Rows from block 3 of a small image classifier, named by matrix and row number. Rows with one number within an expert belong to one neuron, the router's apart. Each number is 128 + 24 x the weight over its row's rms, rounded and kept within 0 to 255. All counts start at 0. Numbers have three digits each.
Before each expert's rows are labels from the 100 images, of 14848, where the router gives the expert most weight on average: "patch colour" is the nearest of a few named colours to the mean colour under the peak. Only what is clearly more common there than usual is listed. The data: crops of objects in photos (Visual Genome).
# router: router (model.blocks.3.mlp.router.weight, 16x128, trained with AdamW), inputs 0-127
# up: expert up (model.blocks.3.mlp.up, 16x64x128), inputs 0-127
# down: expert down (model.blocks.3.mlp.down, 16x128x64, transposed), outputs 0-127

# expert 6
patch colour: brown
router.6:142107126155075163112151133109144148145114153118135100136111085107125144141099181110130125119139096160144116128121109138132128105166108094135116147150092127129148110111097141128119105146191165114113129110167116107162134080150122138116131140147155127163115166152073159129148129122146135125104142102109126097169166138131125098142118146121106147183150127109137100204132140105108151181122
up.8:134162147116094075151087154116103150117127112140104123144160080139123112151138111153111147129157108111105094161117129097150141114088152067133124076160132161069149096166164131122125132124157162142121102116112147109119132131168111139120115129120092165127111085127120125132116127168139129132120166120130130161125083161104122144185128128129142143134116115127165114056108130137139110141118
down.8:137118124091155146153182174136158128124089131116150125116148133152169135138140160100145138182113182111079124158137091155144119139108098144124156161161160128118135098113094169140126114091110142117107087119098090101123128147149145112126151152119129149132137075088132100122135139121113113104120100127096099099160139156117126080154108117100157118112102127081149147127113104101139099115115
up.9:130121107103124118144159133128154160085164108147120141175067110165124111187111117116137167087122149144149120174133129144152142114087092152129099098151118103153107095100135089141173133126093110170165122131144119122110126134121144164137120111133108126145129148133164114140139115128147125146101158152163118149114123096100141108093155119110097111065123162132124123088172154141135136167126
down.9:111117134128101127131145089134088103120126134093127129108095115133126126077130125048152116164106136096135112125136148116101154177122114151113113117168151125176101160122102131138095162165169115139127148152125105133106089150105134112169145164099130110128091123102148162126144116121122128083098158155135106126101141170086153126171139099136165107111118132161145115142127119153115078106114
up.10:125152100181164123124099081118128157119165135129113107156138095135156060106129121126126136124090132195156108119110119145106131140099159131144129118132129078136115108128119126113145158137173125084150130105123132136105090121103176086107099164167076125151129100143102118118122149162143099130111159128117100118133158120126167106147122126146133095132150169131103126120167147150145147089115
down.10:120094157172130167163124154144112141140153150115158148148145109138108136072090105103172146099097083172133148099107118110115141144134149141076161139130100094140146109152103130115126086118164118157120128109128138128095169102122152175138152139136118123092126158163130152187131114165123122134101136110140124103167131105111172103113153116143135107133143149124074116140108146136137093102131
up.11:114089140129119158124120157134110095131139145128140167111124157124088145117133164134199119101122085150147105122115150091123124121133118157161133124169121115174154129121138116148161108082129130128094181158128143166117118159153075124141103175146111165124101162173106124116145128138136125106124135115101122116134142118138123132182119145126124120145165105123120131163187094119088122121075
down.11:092185131155157118144138142150135131163097127098109098128146135100072123144158128155104144155172097179119150129131171132122133146129169085115141102115106149155130130160144138116124136152104150106167105130118173148130127166144105144110141116093096141113110151092153118087137119096144095189087144154105162132133114118133098112112119148161108152157147102106124148155138126108144142133169
up.12:114112126164170122110169170115123107160158110158127094196131171124085133105151138119114127168109153118093107158119115092141123114108135129121129087136121088074108121116105152134118115136124151130155118122122101163117172139074103157126176142158125104112141143160123105130134116100089138105139087143146121141103095120151147133124098107100067140094124126147149112103137146144134155140107
down.12:131093129115091072105080139135120112128115137177101135084142083148149096113154077109117144130134152148130102115110099107103118079124073134154117103131129128184109130148114120108134131082127136163129145119127080115136099131171080141122150127109117120120146157121128145150146103078190133149132166102116118183136111119143146136098145123138128145148108129141105154123113123147112113154156
up.13:125094153094155160142129153150164112146140108122095129094137119124124125124082148143114136145120149158092105127121131162126137160110124135124159143160103096135157155125115180120117101121136107164109148125121090167112127128112101142171134121185142141127134132168110159181118117100112112147138174124137143171154120108152176158115175098112136155129110053120141152137126112122132171100099
down.13:138110100131135109120084146166150131127145090114103088115094076107115140095155094157154086120139125113138140100154095126129138114133157154113124107126124113123112149162089112147128136160106143101151120150143097126137085139152141102108121139115095129123069115110093116135124140111165088079101125145165132142158117122138109151089155101147160095136080117152176098127132115132139139092185
up.14:121124158151131136155144096134118093094132092099141138088141080113148137143142154096139136172155117140123138115142135135117098164161140086160122151104128111122141167123100141110164107131115109110120112110142154089123120153155101127104144117172185103072133140099125147141120128156177133117150134112125104120084124116102109128131142089083113098120148112174094108136123123119184182158112
down.14:129142127128104136114152141106092167150101145112136178148109127091137137145144116152135155181135177117122095141102116125136167150140116165120130125141156164157123104152106139140119124123116080124122138090153113118127168159112098111156143103086136122113116171119150119098146044136105126119142087092112150080155130118137111097134099117117105091147124153120152124112135125074148081120107
up.15:130111144145099109161147095091132094099160102124131144111135120099087143118082149134109130121156126098100086120139141148123151116095099100145149129159151105128157132130130133177105115094097150079101169098130155141110115133178185147133135161140112127132141151090100134153141143108127146127115125153103102142111153151103138076129134098062115164146168107112148128110162116118122124149094
down.15:151161098125135105177169122161155118157133151127104114136122104106120162132100127144166115164168112157159166153146124133130136177136130127129109137133097125135104078156119134075177183136142122116156142114138088142134146145139124153116179116123153150103148132122127167111103127161125087137174134139129079149118126141113120138149113075156138109123111138146133161106129168078109136112100
up.16:089144163061185084138113119114153096144131082098132146147122179144132149119151092151098134071099141163118141156093111101149073151122147129134123125142140111122087135138156134125155165149083111143123151164173123098090171139138113142089143142114097134151140147158104109123152095164146109119131136139130123144144128166143143134120110122139131129092137107130155137129123127128124154094122
down.16:160139149115104100114096104148158091081168141145113154127079134135120146131158135142190125112136153101142173122130124114139135151113132095112113132152129151164128133113086179176083147126129170125126169113141091114186168133133172125168100143085114156137125127138133135127113137103112154113092103155116126129124141136136132155115161148095096121157119154115135132099114110141120141171088
up.17:105159171103136118061177112134125096133135097149158145134160146092140155158095095145129183117134106106128105112131113147114131130114105130117114162145131151120096143133136102137153172111104122123096117136155120095169172111122128125127098093117127141173121156129118170092110120121130153147136157197142176124133133169143114152148154156131123129136114150142152125175144158100109101135158
down.17:108153103166115127165121154144082130119116143109104110146070171123109100116131132130135084109126125082117133092074148135097110115108115124163129123092167137134122156127117078128138124143105142101071063145126100137101143110088131133175138118102109141117158144134146118120114099140114121120143146114197106156101119116111111147135170161100148130087139125147140121133104141129146138147166
up.18:122143129120152168127174141074098081109118155142159117124107103131121122121135103145096101106107137139151100139067128138126096157091124122186109139100103086142148125109109113093107144117132110117130119131123110170097119126168124135111139132110135113130135126160134136131147166100111115131155098186118054126108181124106114140134174153111141127146122121108105163133124132153090160101093
down.18:151176123170130133133131101115082132132135137143111161128144129155140148195159070159170150091149133157141127140087110122123129101165156150122143130148112121145144109147128144109134139124119176154113145100138140173131162151105122102095086145122125150109100161065132151145130140174143135110105135122158173138116084131128167162138135086121122117134109126092141078131142118123142147114117
up.19:104100118131113165090168165104165125139162159163109133163143159182138141134088138134114154150080137116139124115135115152119131063122159174144134127111140109150114091115147134097066110128107151119170131115157091158154150109157159104121127147100146163112112092098124108112072112109143151126130141126135111126169098076139116149132122123134133121112151141112094139140106136149127121103133
down.19:161144129142164127122128143128096119164116136113146059132140139145168130106135108113165149110130121132126132149116141109116083132112111130125122087126134144174131110115151181130109123141138110115084114135120104109163113163114116127095130159120145109131158130106160122120100143075143165146143153110084146113201125128113127115126121141146135172116115157121112131090206124154132128067088
up.20:111128105124110151140120098109126150135109123163144098124140098140168130147146146101123116105082092145081088089137155155159125121084155102122138143172145093112124142152137180153112127132093149142104108160098128129059092153124142124129112133121153112093186160102134113178120112140150131146112144131109084131117110129116139142167061119154132104134118154095148115146141137120114123132156
down.20:150152098128135131139124101145151145155130096144107120159133142159106113104109161125177120150117109098191128147113154071122109103139087143148130129123092132119123115074140093131098145094131121093156152102105134144157153120100170114148142149152094155152102143116133135103115145115101119081115126150105156118177063132142122131141140114136163147146137107193130153121140132124173118144151
up.21:125113121114092144152106096146110112156123126089163129125097150130144134161120134142094127126131178118129149114125128126107181107139142111165171106096099096131094138164158143155129160086137116129177124094129178088112103086157140149151101136157118140124113127095111139163078102149178140135122127150121113097102165114119105136174106125145117140133162129109137198106134142121142111112126
down.21:170179140145141164109115141100154146145091156122115100144168145154111118118106125120146123154162114068136115094118127151167091113115125073125097113145132075128141109112105153113121125144119134101129129148123106134095112140134128171109162087135106154112165158127129157082144152180108099134155123137122124125140113106091175101123161168125107112095141134106126114122168106124113168160109
up.22:092170106127110119153124131133182150155119131101149175116117125128129147092149127155111108089120097103120106140177088119133127163185124127119109115103095119055129111115136115114134086124128095172134102136138161096120188148166131113137155124102140115133112108159143132130109140136139105139116146130124132109156115118146143123095144140165111105127163123089144114111153129164149144189171
down.22:144117111131116149116159113064127072134143146120137098101140126116133170124114106100117107159161134066142192119150145105121093112118126102109118148138135172119144121107120140131129102161112120122116101163126113159133083120147132116121112113096143161150148154108152089099129164157134139113145126107142162116132182149156167156116118163091141145115146145127165155114116055136148138123143
up.23:104112175169120124175166142118110157126115131101125101103135117108130165126120109133104108113137137090136131139150113123136138095094130163138175139118135120085141122092113086135114065110149176122128109136121098157127131146145111097160090142117104116129124114183121123123127162101181126144087153153135148117124123157118100116120135152120102149114116126134132084143070078116113145169178
down.23:135101125127146146151135163153098090174086147159143140115172107142132125104104113093109155134096122103145118105124135168143135127148195134176132150142045153099128149144135113144149141133093104111151080166126121121074121117159108115104150114138103122129132120105128139142153150135131122136159110107114107100133136120090179155131106102107120139126144111117105176137148141090091136146108
up.24:117142152148123155143148110132095101120116138095167108160074085112146114150129080117106128091118108137136143131089155138090109140119108074139098162147144122112155084150130146105123092123121120099127095111107090150152114144111152145133143098135127096137124150138163135157156121190164135145116114148132158153127085119159115151103071141104115151127108100135107160130117178095147115140102
down.24:131122161141186099152151173145137105154110146151125157122183168153124123140129144146182107117150143118114135132125156104126115131146142143102115081130094127119120157085153131134162165125120118125153158143131167140148124146151105106155125128113123134067120115113160126122093104106114185082112129156099137160146102076098156147134161109135137094146159119109114138085121116121115099158156

# expert 14
patch colour: red
router.14:112143155081116124133125121116109112078135153128145171124124143118138136122112114112132176120149107137167189129124130125122126162126120119127111118119167180155119113130191093097147117167087100124064102151136132085160124144165131129129139098121124091157120105116174138080113105098153116130133137129123125150105092134123107131120119186149112139124135158163131124146098161106090117146166
up.7:145152091123104133128166096114147097096103155172154180163148125138151142117118095133123139077125197113152102139112091165118132126111113162124170132113190101140113112109129095130086090162145142109099181106129149101153109127136138126109121076115102118131156104142173157127111126155127139145125110127133118145111125155124120094101143158121161143143122141165125115161142135100113140114107
down.7:112122113136085113108099120129110194140148111164125122184119109078125128124127144164138099135144135092144118156183114124128119139123086116099139144100138131138108125133127109152129088157169118157177146098087115143141169108152154126157204139091131145128131113124105085164128131161172139111156125143098113142128119131109168115114131108137114119121169135103106133142137161125163163121114
up.61:159175077105158158128137145106128134119147120118119135119147150124109140105103099139139161120106130150160130111108150124137176140137132128156111164132121151116123156143102110110100116129115127132133167127133124114122101189102140106096101149127173136111117106060154150155134080087126128138159077120128160088097134122088122091173095145129091137152087146083139150119159121096150121117143
down.61:126120100159087127133067133115129115131142136160107148123100125162124124110123207145091140144142089122132131131144147144128139119129101124133159127137162122129125115150165142097142119130165104096152177161122134163123097150101146143142128097095093088126125144160131132141102169153111162136140097123156125160109130132107095098118158093097153141175117105178113126124119129136124162057111
up.62:115143164152072090087128163127110128114134120152122114144111119096134154111148098150113090116143150152112108137162099148118120147146109149156160109086153161113127140053121169096147099104162136120170138127094171128133159134126092163113131104087127144136118161170142111117130117112142112160118093113117098113143081107145148114085127147103121163114158114148120146124162143128144097155131
down.62:085119139117101109140124120070149139132138165143076116156163156133105127073124129123116140097151138107109112147103092132147146116140099175138127104131121138105120154183122118174151121184122111149133125112139090177104109133113144134143129094102153143135147146135132122127150155130143089096141088107138185152136165122127126127117148151127151099137120126154125171184121115127154095152082
up.63:135138141179147101099146122134099125108123195118140134128135183157126145171134075145125113112122136145131150090149123113078123112144132117154085103149107115146130095138161147130143138155144121146102085106182170138169130151132137107182105132169161154117149149106100138128119145123126111111157120132143132096098104166110082144105117131100129148120135119128130132136087091178092135137120
down.63:131107122107110147142114133116120107128172123101096123145130083112115113115168163169162109148174123155122136137101138190134146125130135173140130123138118123122096122110108136134101104121128077113123106127095121101107121120137161125112155176125114117134103145126128147113130115102094164123104129088146181124111107120150144125172131158148112172167134132172109171204128173110087148128153

# expert 13
patch colour: black
router.13:152102115155081178133135111153111086095111094152084114156138119125135135142115177113153121095135136119134094123172120139187103149152128104173117141117133142166098150124136136124134121147084140141127133144104146099103133119140146151110145146085157157105167146052147113152119124090110115153112101147137129156108148112107082149116128133157152159132147125113130133127139100144168076131127
up.7:085147161128124113147157135138141139111161117154145130161124090101137117116105108140087154107096128082116135157130112191116135127160164156089123161126084141128122133123147131122144093140108106135116134129085138133118165103181142176120154102171107153135130135136093156145151127159185126126173118145113103144146119136101125101142139168193099100134150111154101103124126129088140122134124
down.7:116089140136138111099163087084103134088135139158092117081143140134155090113128132149096122160113125113136141101137167070107088079143146126138083172143128147137139138159125117130072167149123115111124109131141118131118133125141110135104087161097187133150127150101131165108165100109118104114154150148156099115131117102141129094128114106131112104126115125122121165138121154107180156126101
up.8:080163128125146112100176122140185149100167087119126106152141114152123146161142154116111142174126119116126196117147132082143108111117177145140089187132122134122158151148141086073161153125119101162139122148127092096114118136142117133163128106109151131135110128141105175137155126104145158113145101135143139110120121142118111140114145131119086125125131174167094130129165148125149124135141
down.8:107157161099148162081134139131131136106150122179138147133200140126147123108148137104161144139120123155136179141141149115152108137108176124124125150141075148125153106176157058116150158121135122144109124150170152134136138089160120115144106114154124112117128087122102148137110087118134131126158150125104113152129132109133125107141112116167149142076122125134086174127102098147137161090132
up.9:138121158127142100137143123118155149133114148146160146158128062123118135133119123070137166157124153124087121146124180138149083199125111133145138178080151129129141107109095152122128111102111145133091154142138154173139130125124077125135155119118140087127161171130144136106120115110133141151122118175139126125108081123086174099138155138091168115143125138106148134141140103118116124098147
down.9:151108092127079151123125118152123120141151139140113141119129120118168126148169101114124133152134119106158165144136149086115169105096116167169148099162108144118125130124129124078113082175120127125092121138127103098074087149151177138136114101095143172146095112134141121169115161119116120157086102132120126148135148151126123135086144134098155160120154180136111146148130118112108129085092
up.10:163134107128094161109150135083160130126121150125132124154147151125119168115130150166161106121164133166103092123184098116079145099133157155150171125085098125146148143106145144154122089152123113155128140079123137096164141158074113077104147136104177131099145108108109078150141156143101134145156099162141161114097126125123120123116121104148132110131128127091131111126120127135142105154124
down.10:150138162137135148154123162137105113143136133078159134149077128149154161094116121190118097137151118102138122138121106140112099098152125106119106128144205098135142087115122153136151133119133139158140145113122153104142096146121127123094113123141112135169111115112137087101074096100124150130079134158116165103153079128153103167130123153151165101080107142129108128147126153143132127163133
up.11:113100161117121124129114152132113097125160154125089100133114160094156119104138128100148110123114103129161170130126137159136106135103111149175110132143109114151175121107146139121138104183124135120138154129102117115102091076158087143100114151096102125096125142120151126126098112119133142126099107127124194166109107168116121098113082085144164163136151083096133112154147118128174095120097
down.11:120120090139116141140101117144088128143130092134151141094122144131176138134147132152097140082105119147138120087142132086149116119103113083074144127137147125142136153109156123091136131109114136162146137131161138069115148138158110142127086138106118129163124131060133135128132094118103098130101138117145072148097124140152153123106107154153078145172169123091138125090116143087099135119160
up.12:155111116143157158142088050110146096114122129124124127096127090109077158145160166120094126145124145123088122130105141114128122158126122143149111130157106163102141112156100117058138141115115125095145175122164134106179095077152117123150137131118142145117126100129071129179139134129103141114099102120129132146140121168074120124155146106113135120118112147118129146154125113128090140144150
down.12:111139175120150126102121082164105136142144086102126105159135168145165175138156138087124149181119064143081155113125107126129143182101122154099102160146142098109126107109140127118126107160114135114136110128158140113142175138138105131117108127159120107102132122075121136097120116125117162086133121099164136150145094136154116148089119104115158115095167119136123113158112134114145118152092
up.13:123132126130093157128149115165177133129122081115124151117160117134096081122136166133128116122132138121182096152126162135108116149148142141128164109134138145168171156144119094142142113165157124097150119144111171139131130090115128118096141088150098106111128154126115152145146134110152112146108153104108099171133113144115137114091133117097148109121129086102079139160093130102133074174067
down.13:086096182149150143157095146160140140123104154114091185127110116118116117107168093126098156085093159130111116126124136116071167100097109105144133144115134129134122185117122098147138089126148110140110139133140129157124119143105123100094151159138126148149123145157131151093149089106115121085122104123105109133104144143149137108176121106076132119144135095107121106094121117086082113140116
up.14:133097065185145122153087140089104098146136139145150180149159152142144118145112110138116129120171107115127112099079150096069137120109098152154113156155109150144149097128102138098176100155140083137143134099093143128117101141095120127138154144162139109124147122143142124104144149102151160151150136135132129126144119128095159090142124141128088151150135123152133136129096138136089122085097
down.14:099109109102099115114145118173107112119157144161113133111145154137095161155134114066121141110119160094117165151149124133133122150149099093130139146163074111090117107078178140138149094164138137106104135144100171141140156150116126158154103118127113178134181153175108120110126108118133126119076159170121145128112118120154116115119120107095141149156138123117116106136161152132163096134130
up.15:164143163145121141139147138113156130115125154173098117101130145107137152097114126097147127126094104156082154160119117183142117072149133126122111094131157160130124113158145111112121078106175121158108112128129149109140095157086157131122110099102170135159128125146145098080130137107145098121127101142133116098158120089141133158159157123122141151165162153169157122165157112113160115160122
down.15:153118188094150118090159151146111133084132136170100137110129118122190089175117147156157123113144111122138126139156087078122135141153141164125098131130121134075127116121112117160113094137168132135118139130138153138137066133147107129160167133175139116155099132133103134132125096168119136132152115095129183127110139111110154094150136094161078143139115154116131147129115143116109140102144
up.16:138138121113136139159157095130167146138119137113138119072115099090110140142084138154144114118130161114140102170090108181154157086143136131125155156133150096147101130145148111154094112091139169108139107108090154079134143175115183165131135121148079117143143150144127116097111112146161103119122107144134112135094152129178109134108139126147129122118119167142105119111131143131122171072113
down.16:123129136106138122101148116118190075159119171171092129159107122151161094134144185149093153107106155132131106125144101135127135140134140126145113136106091138112113131121115151138139140117095117121159137140158080118161117087136074123113185143136165081125133153093159104147133151113112155091117132144091129105133124117111126113150126153101101154103117086071129143123152142115129089138114
up.17:121124151160119137115130113095090081131162092137153127122171137145165104167116129135123101103096101163145121106125125196141125099098111115092116132152097111149111122129139125072122114124126119125077097153126145136091088109103171157145147143110168118125149094158103126079108145116080113110151153168125093121148134115143123162153125121128125129160149123134086142096129168163112112130125
down.17:141106096125134095118108147139160134137122115176103134162139136145103123180097114103151142121149132119116132164156149130149148185137138087145142095093169097141109072148100122160150133167110100143136109110145112105163157150156119119163120106161146116166115125173132119123131101129124135148110130175162166124124151096131120150147107135137135172153126133125126122140121145083180137060138
up.18:140128134178112158105122149155113122093180136083150181102161112149128089123092118135142126120143097166173091151134153088135102147113178104112104098133157166130128116160144100181153149142120134092126148124124165130112108094131110147149131144130113104101107146094127108137137147159094137142165129136145111121101127096123167107154094103152116109128096136120131168149141118125119077114106
down.18:168099134109129127129116114142167165137152113112110128141163113137113107134110125124111080162045110136090141116121113128141139109131091095158127119126201162137146142153110144105118088122136127137148108100119110109063082156130173144128124153078128112124113137146158144105121144126117092146116139078147097122145117147114136111144146160135121118132160104173150130131119159168134149128166
up.19:132139122122106147135110114145098112122104183156085130096138101136138144104111124121139112108149118114141147093120150154162127167132147107106171141113096186108121108132149085102145165195143104144103144092137143069120124112117109070089142098132148140131162158099146120121114085150144136138125136118099090140102105189155128111134105131133105143142124158154112128114141106116143131103167
down.19:128130149151154136108116116128073151129125138080134088101142154138146133114077155141131140128126126131123117125150134100126120139146069121125154161143092112143128086137108144107133094131096154145139132182107107119114190124109120187126141109159153112142144077175133124110163174122163117093162102154144141099145082127119107142128129166122133144168134138113120153120114153155097104144088
up.20:146118140134129113147122198134093075123164136138122126108132102105093157170131082122161161158136124103138105103125138105137144154102126128153139109123090109164150128102168118166119160142086124171107123131112106172152112139145105149089138116147092122130138130135152113113113146153113154140134130119156147066133193110130136141123124156124097132107124103123161113087068116148138124157110
down.20:100141160147116127136085119120134109116095121133151148098138157153112144125139155131125099156096117094121140088153191093138137119162085141105109126143126109128130140156130151103127105078136112103129126102118147157148167079154124173134142129142157113105154170135130131156141150144136094157085137145120090131123131136131146158105141091181144126098117062146144111182132119148145130081149
up.21:152114109059125099116172130151067123100100174122060118130117122099104121140109085165138137097126135111123110135129133134121124124134127095124126140101132099108157101122137139125096137128107114145079119134114128144101165102121159095150098125114082114124100112133168104114142161112066132106127092111091143091117133162109123064131147124124170127148144124149106124139103150127122102142112
down.21:091124076142126105103136122135109130131132147121127151144116105127131144119089123144155145167139078136165105141129131110070134112161123164139126159097128160154109172119122132098149132097105160114125112097140143123138091149105177181140117166110142117138144088136086084124112117141097106098140166135113117083106149120118147158076157110130137112135083131119160139153131148160156179138116
up.22:144121122191116141142129151125106146162087111138149115111134156152111086105146175141160150136100124092128129134176115136167147123135142128152126147114141127148129149123108150141127120136133140156151130143135090140138093142078169106073144131150143157092149160150133138154138142104120161127177137157159142151119126126118124125076121123159171123133125108095141136138199124073151119072114
down.22:113172090086145078151095113123117118164125117106087166130103104139123103112078084137141156082108165117117094114095104132131118086119143103115149106154127129135159143143111145147158131143128146136146105141103131105082110094149156113117126137161099112141099142126101136168150173110086147095122128116160164100149092134164110113141125131131097140117142101140100157126134103109113164120170
up.23:091099118116136113154130106174115107075124124137135168086138113156138105144155139125120147116128138187115136099092153123121189130113084111140118155111146137120109135145169138148148115140143089086160163143141178102099113152136138127105133146130088126146073132136121098082168134120137120133173135137099128089086130150141137118124110098138093152109137119130107107161156139141113171123089
down.23:102129063135136102089117106119158101132095154135092129127118176122142156137111136116170124167081128112097121101136130118140127153134131128157105123159124144132153159136072141137161138108143123141089140135141111180145089066122159164143096140125128098155144131147154107097090086148101130159150139155133154145127127141108125110138112173109116095163112111104165138174131144101134109114152